A small sound classifier, trained from scratch.
Model: log mel input, arch vit, norm layernorm, activation swiglu, moe expert_choice, patch size [16, 16], layers 10, width 384.
Training: muon at rate 0.013, 14900 steps.
Data: trained on acted Russian speech (Dusha), 26041 training examples, 73.2 epochs.
Rows from block 4 of a small sound classifier, named by matrix and row number. Rows with one number belong to one neuron. Each number is 500 + 25 x the weight over its row's rms, rounded and kept within 0 to 999. All counts start at 0. Numbers have three digits each. After the name is the row's rms in percent of the matrix's.
After each neuron's rows are labels from the 100 clips, of 14976, where the neuron reaches its largest size: "band" is the frequency band that holds the peak. Only what is clearly more common there than usual is listed. The data: acted Russian speech (Dusha). In brackets: how many of the 100, against the usual share in percent.
# gate: MLP gate (model.blocks.4.mlp.gate.weight, 1024x384), inputs 0-127
# fc1: MLP up (model.blocks.4.mlp.fc1.weight, 1024x384), inputs 0-127
# fc2: MLP down (model.blocks.4.mlp.fc2.weight, 384x1024, transposed), outputs 0-127

gate.618 143:479506532455498543499500518516507489498512512528488518501512543542470496538496542510528509525483468484521510528471489484531525516498482480492517458486481521489518529513461520462514498491514510484527511544526479487450514510490482513524506501477529558501529503501481513457469468504514457498498544510503469485501517495459470470562504499452498511473459485505478487488520452497489518511522
fc1.618 150:505471501449462520519500487445536507512523528518458511462506509491524499447501487511501488486500438460489431490539511520503453533499473531495468478486462466479491512466477514517481499485479504507477493505494493510499479464509515509534499488477498517508515480461516538499508476477455474479506471526541538478473513491460520540530540488500484524490514513503475509462498492529521532459510
fc2.618 147:519494460476489488508513529455480534516506490469471463488502477499543469439491474525516522527513489474529492517473512479496547488470506520523519519517510470494527519492464504482446533542481503482477473491528475565491496541460508478466471491492499469457463494510530524518457509505511504503478486553507536467470509499464530503487537498481509487543532519450478518520483492523512511491477
band: 4000 to 8000 Hz (55 vs 25)

gate.238 189:475483522528515499513463533518477497516502503499489525466524461505505495470503511453494515531515515519514513486474521453464550491491491503527505507512483478542546503429509483520516459494491500497504524520520496472508510499513526520516537505477477486498476507510489521497472495503491469553557492506503479496542486472502453533479496528494492500438498496497528538533535474510500517497516
fc1.238 191:477530482493505542519501448494523491490487480512498506492482513484495501538470526554502491493443465499516521523502492520520455541518513498470547470473528506494477518509496497452451491502487482515475424462477504509488462510484480464484507501473473472480542526457464481511552498515524524488507486470464481526496545537478516523531467482532519472530529485479517478506463573526517522498457
fc2.238 195:510476495523503518501476507525498514465521552483471531546481505514509482495549482476542526494514485493471520496509539555503498526521499537493500517424507532524520516532513467492483527468481534472525505494498501476483484532531477465467527545504546482438487501530513508511533473505519517520512463489490466496548491528453545460535480505517489454492550478510478503539519485500453525441527
band: 4000 to 8000 Hz (67 vs 25)

gate.211 200:507491497493503491434462559485494484485478483520446545498536495518530510508529495502485482502514498480538494514523493552486481516524501482498507496482538528480517568455479483507495494501465490498468487501507537515473438510489531527525435497489553513524465502489467494519510514506479532488459433480539510482521516519489460485482468510517498499519517504542518501533480469496536486460479
fc1.211 180:494515558519531504534534494488511465453484519500517516487491521496536505507507524515498472487500491459480507494510552523493475545489504516526527546527477469495487507515506469551506467438472518535519492472493505500541488498507473528522478483505528474549472530521491470472520501502533486492491532472476466506502461503486492462510502494493503483490493551460458496426521489520521488522491
fc2.211 186:520502524515486511466525468497483498504495505531515501501511522474513542503528503459459481496477523488521506558501522497517489453501472519478552495540473479510503490493495457480507511511535470509573486495479490506483521506515536551510487451467503494482494486537540474498497458454504484521528528484502482503507541565508491494530496470481533541502492448542509454498501469493490504495507
band: 4000 to 8000 Hz (50 vs 25)

gate.725 198:539510549509503535460531484528523449488472494529535450498518514488528542547468507522495514461539514497475533514428477517536515518542510493489520515510499509518502493529495493514459471479520530494518459524502465516498487502455469435467510504479469520490492476515515485490515527499480503513495466518469509516493547497543489504517482490515525463475525517539514522526514499509504467534519
fc1.725 201:528493528479529524461524477545512478484479506514532490496518516529530491508512519503490481491499521467504526486466470513544473532533515492497537534492501509506482472501490495510428475495531513477518489526512474499501459501436459417475503510520487533501502489495505502538569511468480489482471476554482471529493538493548502501525513492511516481447498497534509518522508476493519497499509
fc2.725 221:527494492516496502474516488502491479459503499505507499506505475465508474564487509527513473513512506529519486481464459532563529448479506483535472483482526465516515533471517474510461493502475484488477510559493490533494469519461449424505495488529524477474497458492513512501486501512445507555467494478481478526494485509488516480494456475504512424491562489503502471459519541548490500474514
band: 2000 to 4000 Hz (51 vs 25)

gate.590 170:470508500563525504495489547466499512503515471491495459518490512496499490476526458480486494517518482501495497516535487438546488470478455471519507511506496468468505536525500474477500483487526465505505533542520484527508489532541514532498508465485453508513497475549481531494506480503467489470481500536474493512507499508477505452512510523471508535506492551541442529478547491527520502519477
fc1.590 176:521491483537497523521484496484508501496536521494510494459484516498482514498541492509475489455474535479485502523540485503509531460433519492501514524479477453507488496494530473499513499522469509515485494510501556502511535526542531506491531454508482487520528523493462518468474479495534510517488475510467482503447519526513485489499497476477507489464481522501518481518521506502510518511458
fc2.590 186:517508492496485511494495468543494518495508501487491527489462482475475517512528511514524464473465483471501470490510503489505517523471471471508439501468480494494494500468449523517533525504511461507509483490500520493496497486477519474512520481498522465504573501508549494493509499472525518503468532483492476486468531458516533458498477476497526447477471496517510495491527537497472510477472
band: 250 to 500 Hz (91 vs 25)

gate.81 167:483486511516498495464491468444480528458469528528479529494530479473483457542525525498530496494510520494497460534435508527534516568470499518474513486505503497510509451502491487520490478468509518495527518499481469502458478527543460462525509497492498466518530504505549499498484511499488504541527515492496531447483464481491526506480460479486496483500458488578507479473471536499475473522504
fc1.81 154:496506492478480521501504479490526497544471466491494455475532455473480481497497499522510447503500505489495460478491507528498486518507476540506528496522498513517523501508486479522469501494526543494497507475549488496489499492541494503545531501486492504514524534490559527520470488540475491509509485504483513521478504515487504516515482491524517471505417553551501472476473520456495463524489
fc2.81 172:489500504502469535445513518525477517550531457501491478491484507480516490498440488487471532456477537467477501508453456528533482517506506548469485531520517520495430487519536574483449471511491505515468524524509515499513505518502546497512494481498466527492496530442473508478523551461502482449513526509517471485554521488516491539514521530506504480504508469468483508506540480498528542547521
band: 250 to 500 Hz (65 vs 25)

gate.308 201:542503537520462519497474483483500498497522501531508482554540536491480484522512534485450470521504526499497549488490444496515504477493450479513558497495512521469515494472477523507496498505509480509520527520527522460424521476463497460466472486495532538511527519503476540511518498499489526505493456453498489496461535509522489490487484509549459475514498446515496515504531484499481522537469
fc1.308 199:516515527544534536481481512470503513565503469505488518502517499455491463535497498458506488494465500522482485524502476448481529507550520564539500504531527519448507495482509531490531481466490473512514485546521470503466509497503458467437490551494511503480498489445512485488490470510483508519510446463490517516496489538515510508504467493536479463523537493505519516476521487518509474546485
fc2.308 190:498497500513524448484475484491513499450489492485518472481478496542495501530511475487503464509456482470505523453446539488473549485490452526490456511471468476511520533501534485536490467482492549502502517502470503491505493517502443521527498506523523519498530490489454494493486495521467486487471477532497525498512535545505504516483489488539524468482494493488480522510531533510511505493538
band: 2000 to 4000 Hz (51 vs 25)

gate.398 198:495506516484540500446469508507513490500510492480523494466544532495547495513495495535479527489530496485523499535533493487495510526527456507482459463525504501520487497499445473506505495485469544481516511524477483499478482495493492480496512502484500476518471486555500449452465499489500515515518459506548485502503424527532473508505478513537529509576505455533525506485518505481517497494536
fc1.398 197:502512476481485498507543483518499505500549457530484518495531496529501476452537465540536520519532498483482533536556513432440462531445480503522506518455463492521509505507514539491475497485464501482492530534495519491516495574474483538508499498504519501473453515519488500517498500484522467518522484456495464499524467494509518456483549488478475466499510527505508533493540523494502493497485
fc2.398 181:524495512512479519503535487493431522497493510522476517532531463568457499494537497550491495495485525539500495488535466459465489464476492494499510466508490525485525471495517520506519469499505476532504479537541486508508515527509423533495511525502497493460517545429500487501509475474532499457491487457520496529518513489498492468513553503477452502533505522458529478490531520510487490537512
band: 4000 to 8000 Hz (78 vs 25)

gate.517 023:513553484459479513512493463526492486488539529467480490512470469473484481512474513491512511492502468555491508487488473493517523514446497510528480501439522532518504530504508467515493509529495464531537446497468512526497479486505487453477495489473501510515467516518533498493535467472458513487503508515504512509495525473516496493546479494510518502486502472552506491511501500507533520580467
fc1.517 024:484496516499482452472503509540504489486505511479452506440491469483501466482475523503535488497529438561505489513508534556470491485520513488533502541459506521500532538515512423489463503520519523505526445503481511511486496495460465492528479469436498492489488536466503475522543538489508535493500488498511499523485503487483561480514490536466523503482484504523494526480471514517489515557499
fc2.517 019:566484530489506508524526464471472495508491529485508465491504512500499525499505484473500507489493519534483483520504515540480457485469522505488511460526530479526482488476480469500503472463512512450478507525520506488448510496453556515475493514510504528547504456508520469499452494499546508537500486450477487515507463446484479538487469504497536490504467459517449466485493506531530525529486
band: 2000 to 4000 Hz (90 vs 25)

gate.235 183:514459473527502548511514479490510537477505529496498455468469469467472491536511528498507476499469511497476482519499492513481474506492499515509471461514506474483432500474560523506483491518525481538481487504461486501488525508504475506509465457489474488471474503508514565491493479494483451511489501479509503501451478559519511498495541491457505506453493523506554516484514526512491519448448
fc1.235 168:529517506487516495493525513503479481502514474480465534519492462479474476497480489478518509457500506508546503502495489524493484502490474507478476492535460518583452523528472486474508497483481469513506513503504548494505485499472486490481515450479512522566511504525523511533499444485484523492535506516510580461507526561478484458512480508478521485490476470493491505488469472485505481507498
fc2.235 176:447526500498481491486446501490461458517488449491470481515516470484491524505496463516517492507501482488514485514520513541494527469498491490501534467487513468502507489505533560525525550521492493567544515434536499457484495476494511528484494499480501493519492550436486459547507484521551502549530496567466492509484463520533517457498473487517455484518475527510480536520541510503454575477511
band: 2000 to 4000 Hz (95 vs 25)

gate.385 023:538550497503510551512505501500491517499543487493505504492524510495520538500533532500536511460455501462512543496485465513532543512453490490504480482539478492533493545514510526493529536486461501518515498503495511499480487484500496518481503519499488471505501449525513555476486508480500473516507486506506505499484448483530507494471477492493503521561455517513503486493465472455477525498476
fc1.385 024:467492484475518553491488469475494507488498474486532503534456495485506535534476508491522462501515486484472506526521430506511513521493511535519506500497499501509509558506537463477508488526522464485512481508513498471519532496509526479487458446491486511482473490540482533510481480500482525485511483539483478492466498541494487506500513485479482532480493500492515528451543483523532532525486
fc2.385 022:536497503531493479486516484509514500521523525456473500486554541521496481422508506520498528502475499516498533467473505504490480587490459471488508522554484503525533473493471520448465538492515544549511523482507455513512495516538456476552494490487506493449523511498494528486506482500482519547503548490509515519506544541501456483481521513508531538496492482456491495449532510485497530526510
band: 4000 to 8000 Hz (66 vs 25)

gate.287 202:455502534508509460509474490455476514503524493512528494494476524527508486476498510520509499477456484525486553480521435517493496463543494540516459523555550514495517473501482487502541544481501483521512521499516492463508463549482529493481522519456479489506534535471529472481503510488490472466515513479463472515503500483496502528483507490522495510506498464506551525517503483476520482497475
fc1.287 196:507509489475483544510544498501490512515508500475511482498528446505477512505533497494469483454525487518525537474480524499506496468480497503518541503483492487502513468461504535496455459503547515500481469499495488505470495476550494478492508498526479503487471527510517518504500519503512533536477510523510527486464493518502499504503505493534514489479523510493479487499445507482545508466477
fc2.287 201:502483455536494471501545476512516489452488492529474496523520482496476498512542482513464511494531558507536493506497495514497465488473520507505492472486462477512519486520478443494527513527508488479554507523492489480471520540524505505494535458494502493483482525518457503394502477480530482523505522474530499471536494547466508564487498491504508512457548455488520510480453509512504504526508
band: 4000 to 8000 Hz (76 vs 25)

gate.694 183:455510554511519506518490488509488485511512479521476484530501458471558495533498444512512512486510523506503517547443497546515482487479467540492471533524521514455510517498500506507510547511485502499525518483494480483528507518526518478509511487530483480460523484568536474510500519520521442514502501523509461474511480540510519479548535488450509510491481476490503517499525513487512503484483
fc1.694 179:472467479546491489527494515504515505502513528535479482477452452531530527550519490512544461439526494511500537524461491503474460498484527512478449482460520520474508513505483487499488491519482488473520534511517443479460502508532518480504492517524534463486551521528480477481472497471474468490513459494528492513515544502495514519525514473479491524513499481504511501521499455480460479485552
fc2.694 190:494453536531506466506541553510524470470479479479540467508498513529542523512500499496507509480458500482492456517518529513490494470503550522485537486530527528491524503484460514522479518500518520503520478518531554507507511508514498514502493474487500563465467538480474494524521524487523483487520507522498497504527554516499484474489514501482506476501515523493489478508502527521494454553542
band: 250 to 500 Hz (77 vs 25)

gate.653 215:500494530459477470490490435482488525480495514488499497497483490512514520490479496476479490477488494489531503477521493510496518523490478495467503517501539521505495503500458509526551471465513458538458515507501521518491499514507484547455495526509504533491467487492428508506550505484531517473472501493492492520527512478548557530509465531503456501466510489515471486562490490472483487562462
fc1.653 203:499506483513529512495415528510501470495486507513487471503487506491482480557496482520536464518470509515506495496488477492534494498499511502531489436479472500493509464531493517517494528496526483497536491478511480552522516540495476477480495506482534521507508476558505502495471472495496507473463485491478489474501485560462481480487500509482537479503532547487515510541519545511502512497516
fc2.653 179:467481466501472511535508494513507490456499466502483485470492479527531494483504494494520516471504507527509550500528558464526513478484545450510514493509465516501493513496526490491516482509487471484505528519477494515509497524517505491429504539533500534549493484512467504489440504527534436529466470517496463466526494449480511474494497505516516468517509453491514443524478482482528495474469
band: 4000 to 8000 Hz (52 vs 25)

gate.630 185:488502515467498447495464514466484511534476515468500509559486533502525475470497514495511501458493493558485491494443481459467513524469544533511487481517514477544503515472503504497513450459489439525435523507477521530476530487486520480542512505500473525489490506499481538535509481511541526547486520539477528498506520475522531448506502511507532506476527527485530488489488510562492468503563
fc1.630 178:484540487487494504504491530501518524512541512469482505499508496489498547476479486515540506429482487536517534537468488525543522542481513485474538475512504549507459494523502486521512458459527461505486496506481538508463462475499545500495519532475496511518492477487517530497496490522492503491513496471477499507441488489486556503453482497547531494491469502504491499516502458521542494507496
fc2.630 173:504494490511494538529491490499547509510532509547467544511471457541511507487476501464501472478502477502463543458502536509508471494478502505532496540513508543453471479529511477463520518501460477534462513508501525473477537483515454530486490511549503496479525488498506486489480489513491509518534473481518525521548558497473509511480526459499492504488482536527529485481523510529512510454481
band: 250 to 500 Hz (76 vs 25)