config = dict(
    model='sound classifier',
    n_mels=64,
    warmup_steps=290,
)
Rows from block 3 of a small sound classifier, named by matrix and row number. Rows with one number within an expert belong to one neuron, the router's apart. Each number is 128 + 24 x the weight over its row's rms, rounded and kept within 0 to 255. All counts start at 0. Numbers have three digits each. After the name is the row's rms in percent of the matrix's.
Before each expert's rows are labels from the 100 clips, of 14976, where the router gives the expert most weight on average: "responds to" is what is common among them. Only what is clearly more common there than usual is listed. The data: acted Russian speech (Dusha).
# router: router (model.blocks.3.mlp.router.weight, 8x384, trained with AdamW), inputs 231-307
# gate: expert gate (model.blocks.3.mlp.gate, 8x192x384), inputs 231-307
# up: expert up (model.blocks.3.mlp.up, 8x192x384), inputs 231-307
# down: expert down (model.blocks.3.mlp.down, 8x384x192, transposed), outputs 231-307

# expert 5
responds to: emotion: angry
router.5 085:133139172138144115090121153143118123133141105145121105061101111125140127133163148157137163118157133110095073177114145109074167136121146109107122116132142100133148132109142107125119129176129090154112155118143076157119133088127180112
gate.0 135:168097082145128115167118100174134123100090091135112151115091091124121144128122141162087124159111152139107126132107119127117144144143134119135120148156145142156125150122119177141168130138126129156121075145130100124082160124148113103
up.0 130:147144123095094099108106149139142132133119150097136120162126112123129108080089168164174098145130116127106120145094144189137150140136123176095102127143157133121160124142105167120149144139120099096107140175144097096127123137161132124
down.0 135:141112144101108162180112103132131106128099070180155093133077088170138104119079135116129149149136103132122077124141138092133118151098160109097126132122134069144099146129130156140143122165131127131142136089096123106124117115138107151
gate.1 120:110102080146103144073123146116113092134151132144120151098160119123153148138141131135124119133112151133146070150119112122098134115077132137060154100107128162115098122093163106145079132151103155118137141154136154125134140100123149132
up.1 119:144122126124132097172139092148115156156078128124146118193134162112133122116113077096135117115142102080109153141143150113126107132185098098152134169145165080153149123168115154114171130117092100117136127098104115151129131149149115116
down.1 111:123138068144131115166103118108134141109110131128112133109144134091143120121129147090114103131166109107132196134139120147127145123157133153177151129112113074125191126102108146134117118148129185158155147076148150127077149104144156121
gate.2 011:149131155140142086109143106106120106129112127135157150084072142132169102070151117150154148144109127150105162093135143124106095138107135101134125110137169169132110097165154128102092123133159170145158127069110131157163118187137116094
up.2 012:124165088141125113131138114120111132128106141157173117161111111105178129140171152136097126148090079096159140145153152100102138125106130104081107158139106095120148172146150171109129099127104130119138125133101120123189089132111129174
down.2 010:096130175167115094126153123167106126111144181103124121125140142095113127147110140161121182163105101097112145068106093134125164127137079133159103141151102122131140132119107138112123132149143124181159148126139121142145139116138134128
gate.3 124:111163150155158155140125133098118170103074115107112139112097139123108082128102088171098141121107156166133098156120118109153122165143141112094108204118099175129095136145119147164161122124080122125115118145135108120142149092161166124
up.3 136:069155178131125099070152107111138124135108175189110152098102104111137053155143115147118101118109127133117099131127136124127142129149135143129164139095092173115088104102135126104157097112120131141145107108155129138152104127107131152
down.3 136:162147101122123173143171138110113085114149128140110143152051101126154137148122141097144114151147170154119138136204116143132150133139152136143126147136172169097126095144082132110141168086094150103117108128125088152135120127134158143
gate.4 139:082104073143123095119105085132159090115093128160133152116080137136148157113125119146109147119134100078121144132150148102116145101106114143147118162128118168136130173131144127120118092160133164122109164130145124143116161122100146127
up.4 143:077139140135114132112134112153141106125102086125157146134096150140154149134109116145124151104112078103123107134135146123141103107027120111131105188138131140156116159071132117144133118174101119133103150189128143137117155111117158112
down.4 137:138092144147072111138145122145097095143113150178158135097128113103134130106147145105150136126079122135156147148116145159089123111115111141115122115143095120148160152114142133162117081137124141123157104135120132128145148127158140141
gate.6 123:182107105145146177135097111121118124146160144154148141132145116126103148101128145125133159118130129138137129116139140136115106139046142145156151100139120102167130161126097106120165122136094090121094151194115104096139123151133164129
up.6 124:074149146105108082120143122110133164139075100130122097121107154123157115121133148116124108147123149133118126136099135166154147121216123117099113120095121135095131119140162151115100119121135166123174120067147138148107150109148101106
down.6 130:155130138192166106094099145167115119087132115149145120139151189124113093110117133101173147130125114114123163129065155147163136158137151177134175129132125118162124137122119110104108138120128098123144112080141133110131124105142143094

# expert 0
responds to: emotion: positive
router.0 096:121127184151090112131140176137138119120045136141136146080158122155159122114140131170117130142124108137161149107092116151083118119170158134133132174142121112128131118125112152147097153132174150146103129146108116129124134127144118126
gate.0 141:138087125093160085164126112120150138123124116148108117139168144130133103065130121151116116101127167124165084093180106143127098125142129145132104124134123121105115112142098102139119120117152127112132137112120118110118092102156140147
up.0 143:151155151072120102127147117144149135172128114143111115110129162160112115086106164158145146125130111138108082152127078122113151117169114113124154107132124119132121103124104157151162135130160171136087115123151086083116084128168129165
down.0 143:158104126107108095108174099107117092109095126162130112144085127170151140124155143078113127107145121136150122102141138142084137131140071135117138121151143096152124111091124151176101177111118143114089117121152126120143142165063104117
gate.2 135:109105151108161135114146105121129160136115117128126125143162108121072121125174136159125096122138122109167161092141136165153096145116114107154126172168161130137057133177152122126100097122105124082127129151137130146101165130139114139
up.2 143:086047151116143139121174094136110114126112130148091125144126113090070113130206120159126114136136124129149148113134098124165087128114117109123111174159143135114067111136130110112070085136103117135129122154142135118113136115150131147
down.2 126:112124162095153122120116136233124127116145158107128125142134134131114117172115159108152109149123127133129138144085096164097161103090154098143118119142127138175125107101122132093124110145144155143114125162119135155125154125137120100
gate.3 092:138135135111074117113150119099128133140146132144135138089132166142164089153140148139137127136130131133152117094107154109122168116120069162160099127154197140131160133109126097161102095178151103085134148099135094142103112129163082123
up.3 092:144129166142159137123150173153155102134147111097136119159112129149069128128151090125101100144160146096103154107121143131115085099134174120113126126142120136150135147128119095150136130102113090109122141135127138104125123158127107135
down.3 068:141145138145149156114139098131143144158099121089109126137159150123189079148164124090131108141123166131111132088104158145120139140115124144089110124129118117118131136125136131124128107159114135129105119163099129116129147139152158098
gate.4 140:192132159083134127093094157163113149169148137149135116159150135107148141118068156128121118104156139102151095168120165093101145118098130124115087143118113181152100109106092134144167134112119123132146115096118122134124126134127125150
up.4 141:134145133175136097099169152095179063128095131154141149097117098113096117145154089153142131144136089135106133107122114149121128135159123152101154089123093086144163127124131114135120098151148103112088126148130136117121156138135120115
down.4 126:149126092127106147084114123120098094109142109116141150148169144145124163066149118133114151092124135126136143154160128131165109139105150132116107114155085138097136115162134095128102139160089148133112166119107121112105151131107173121
gate.8 128:165115102171184107102159147140148136125124136116126154171126124113154152108124114130171095125114087111137157156124081100132163156184097137113151138112110097110151121132117149104146159119147127111144108086121136108112135133120109136
up.8 139:154127112184170105107162135144130144125137131116139131125109115113120152139113083131174146094101077100134151159124098109111166146193119185112139177102146139117159115175125095116148160102146096109138113105104136082107126118148122132
down.8 140:134185095142110096112124158100090155140106123164124096157109112165104116161124112101171118129111138121128096144122117104101160132102118128131107155125091141121124120152143100115170160146119081142110142128119100144157123111096116133
gate.10 131:162103127128117118087172161113141130141103088173136124096160123127106173080121145100105112170130138137105154129129105141119120110154111148117108082135121139154104122113122129117164126132153140163088082126126127120099143172108105149
up.10 139:139138130158133116084095150143151082118138143114134161131141077145132106128189088121133133173119116153140126114141147103120136167124143108143101139134136093127139129116152131146099161094137173110107151137126150164136130074103161123
down.10 149:113143183109098130141132124150084184158118106092144151132146164118117128169139126188146114123164148095143163106195133142152094100118124096125096146104116149167168118161119134136137147161145159152120099143137078121120134114156107119

# expert 3
responds to: emotion: sad
router.3 082:125083164135142119130139116090170151103138112123115126110191126150147120095106151140121117132140151122145121122098149096101122111122168137128140144110118106152155139126116139138139145160145114104127106150151125158170095147160188125
gate.3 130:204130125114107186143133132122105079130089112131080148090129134142142123158181141095115141145116134143130110157098125133143106128085117098141161095148159138130100111106140140155090142115138151127092172071146112148124084136135123135
up.3 125:179157091130137165131112168152143127137071182090093122138088167115142105183109113083127140115099113165107116132095111126154096163096133075140114150091121160112110118111151127101090121118133101155128135131160141101165116136125138148
down.3 133:154158081105149151092141123117122134129157132128151144137166173146094098171149102130131177112164113125143104110102132158121154129121122146093129107166132138135127156162182109125155082157157121081108097114141132114089107129156127119
gate.4 134:116102137135156181100127122161117111137088134131180130127121138122106103134119141098139191126131162184149113116092158114104123146147113126134132127125145113131127120124141137156121117181103129106133144076110146077096147109126131154
up.4 136:186138144099114118149128135154111154116110171104171162067116142150118125140148132133129144134136186153137126104105180079155085142111151109109107104109137149115107120089092119208136065103116123163177130125144142112092139123111124135
down.4 142:118138149098126187143145136133118099159114120129109124128134146127153149133123136108155139181122133158120133150110088141076119141131123134110159110100133124107128141124134168094108159062096153149145155114139100118119097166126160110
gate.5 133:123130143104143096124151103143122104086125160182132090080117119141133132126157137121165161108120108133154125160132100078085174098141129109103140170128140152135170144103100102162106113140163154080151115108143080145130112121124128151
up.5 142:159143087152129136130088172119162165178104129079129153177127122104079124141107116113122100144130150146106120076093165190144080119093161129142114092126129119107099116155162140121162114112114111135084147178140155125121109137144102117
down.5 140:142106140156132104129110096071141123114123098096118109111154075146157083085133112052151146154123115106200153141042108145081146179105168140141129174127161123132092114098117129142125115137169126132123118146125175130108106141149141098
gate.6 148:080152162142143174164115124130088135119157097179088188120121081131144121123107137101114100161124112072087144078139096156117123141160116158163134119086149119149134149115123151091135126144099132136136133117109148176117152114117146135
up.6 152:098159146155124145155111114138082141106168119165082177105131065137146135116109141105104114171138121050089143105155123172139105133154108153174146105091147115149126135132140157095134140113115132130129137109119167154097145122144115137
down.6 154:170115141123119138141129105066132131124146123116087140144085162120118143120134091126133085136143129112135121065160128107184144136123145129130114102148130148071128106113169042122117068134109144136150098137145124124135127140135170117
gate.7 133:088135097157082114100088149182146139151100093139135153121127128119120127184160140132118141179088148113133137136108113138086146128160098123097132114143117143187130177107116118120140140145137137121078138102096107176159115148105146135
up.7 126:187038123112090130103129164131150139161087159093108148145095138138134141173142146153109114142130103162113134113138125124130132118187110139154124068149133131116168115129097119120152118147115119130174131134094091132146130157147135120
down.7 131:098150126108113122159109126105147140125133165093109142121089085084133131101111099145124130108129155120159117144119109145128127117118156144155127090127143133146115148157131126153167121146124174103146150141138121119134105143156103133
gate.8 139:154095098099128131138131128156128185127116117169118111095158136139119113159110117125142162147143145157125131151157142123154136097138132144111158127103153154103120150143129089148136100157132131169150089127139119149116090096191083138
up.8 139:148123105144085121133143134121102133117118118092119109101136160147140155135118128143167131123113139138118112154102117087126139151191171131119154132118170155109165125103116097150151156146147095159114118121112109112095074087146128141
down.8 148:142142092139116151130092126141103113129105093182131133121123133112160107141089129110158112124129128137099149166106171149131097145116162131110144126135130098176177112153104130096113154151108133176127138100156129108142123117166180174

# expert 6
responds to: emotion: sad
router.6 137:126129087127154114125108102099093124107150100101120124115111136109098109207106127108126129158100163145102125146136124103151117151134097108089109089141116141114159115136146141124154152150095144123127137106158140135119126116130159117
gate.0 126:142146117138135185149098140115141098169117154160155139157154140123137111143113103133144120109152097162120162169106156112140116111132125136126119152162115177099094090117130100105103098111101152114143142137155107136125140118099128124
up.0 121:110111135125140061114152123154119152084105110104108109101111107107146126126152155115105144154108153093141092090151100165121160138116127121122137106095149070162169157119122171141149150136177117115125111130108143124148102130158115127
down.0 119:142141130143129101148121136116115111113123114088153178087110127124117141114119096189118159139124124121123124142128162143113110145124143120121129128126114165102130091113140107121106153096165161145133152140116078139075160145159108136
gate.1 118:135152068130144117157129119090124082147080097138117131114107133110159143106128110125121188144107155130131128130082144080133121157116073132168129128153109089106151163100120141105120160098134135118129125113147117125147154131161171114
up.1 117:094120173114128160142122099127128142107157164134111097111151121146136118115119108150109096099131084152138102138169121148118107121163187136093135145104094180126112110145121106133143117123086154143114128122122126124135117158086069131
down.1 114:127118123135096150136089152100125119113136140144141130110124118127138123174148174136135139129145095140084092133140146162168109110165112115122155079182125120106116142147143110135155089102086048151143134156124113118137130118118153141
gate.4 123:167152145118108154106114109138138141147160159098101154129107124162189144148138135101129119132140168115120115109176130103133119109129124133129126124139132103147101100090124104122137123120123141108127084118114120135144152148132127091
up.4 120:150159174116084134131143096116130106128171145112074178110128125147140116102148146120091141138108131150121123096165138139131126100134145136181116123120134097139153111110131121115124095058125140112106110104132125141125155145159146074
down.4 124:140108158117138159163132102128138193124159114101116092115158082106121122148095140157137140140114106118153143117064134144127133123114181134134102151117123140147116123135177110119109148155121111143125152134144124123121114096114149160
gate.5 137:132127184104125137094117116144126152153107112092151161130105169130138115140145155085131114147122108084129114077130110112170099151107093069131127127137132091138108146156083120184103131179104129125135114134071135139134119154140106120
up.5 133:140130139111151076172109132171134126114099121093108104085157138078124139121121100155124124109102143155134137176154135132090141159126147111152133103172118138128107133154139121129118134088128156176046152124160119140117089122124118108
down.5 126:103126114066143088087166154143143124118092177087143128158093099132122107147103123086137132090147107140117131138115166144151118181119171109129158139135138127149112119117130167140094165145111133143116132169158108115124159162138157157
gate.7 137:135167064166147151155125125087137121133152138123176101128130105122121146082126093117194134105101144115096151123109142149135117143107142166132129127093094148132158100121105122111094175161145105138174131155134141100114124150107131104
up.7 137:111107164084118103115131118163090108136137133115103130142106108117164155148140168152098158103139083139165121091183103147096153108088107117131198171120116142147084145121136152132113160093154155130144094093151127117154118126129129140
down.7 139:141123093135194098091146173096114088147117131126138087115123091104109130169108126093144135138095128118108111169092161163136152098118131125145131160132129139134176102108115133139115104176106131105157132137149135115107137136115141151
gate.8 011:078136149141113120180129124071120161094150170121142099097140130130126138147082166124163148140093120089112178115135112132141130099157183094124132132109136103140154110131157091095105129124139125109111125112124093139134148148134109128
up.8 011:153089107116137144080122127196147100158129109125072164151090128109144106123145125149106115142147131153142094147104127121141123143083101177124109111135134181099110151130112119149147131140107125159143143129125160125112130135085159129
down.8 008:136099134153118141119110083165095137148111115119107131058118103159113111125094128126104106165121113125161108156119111090086111165145111125149151162095099116107150119126130124099139115122077127112094130114139131126169099158136088132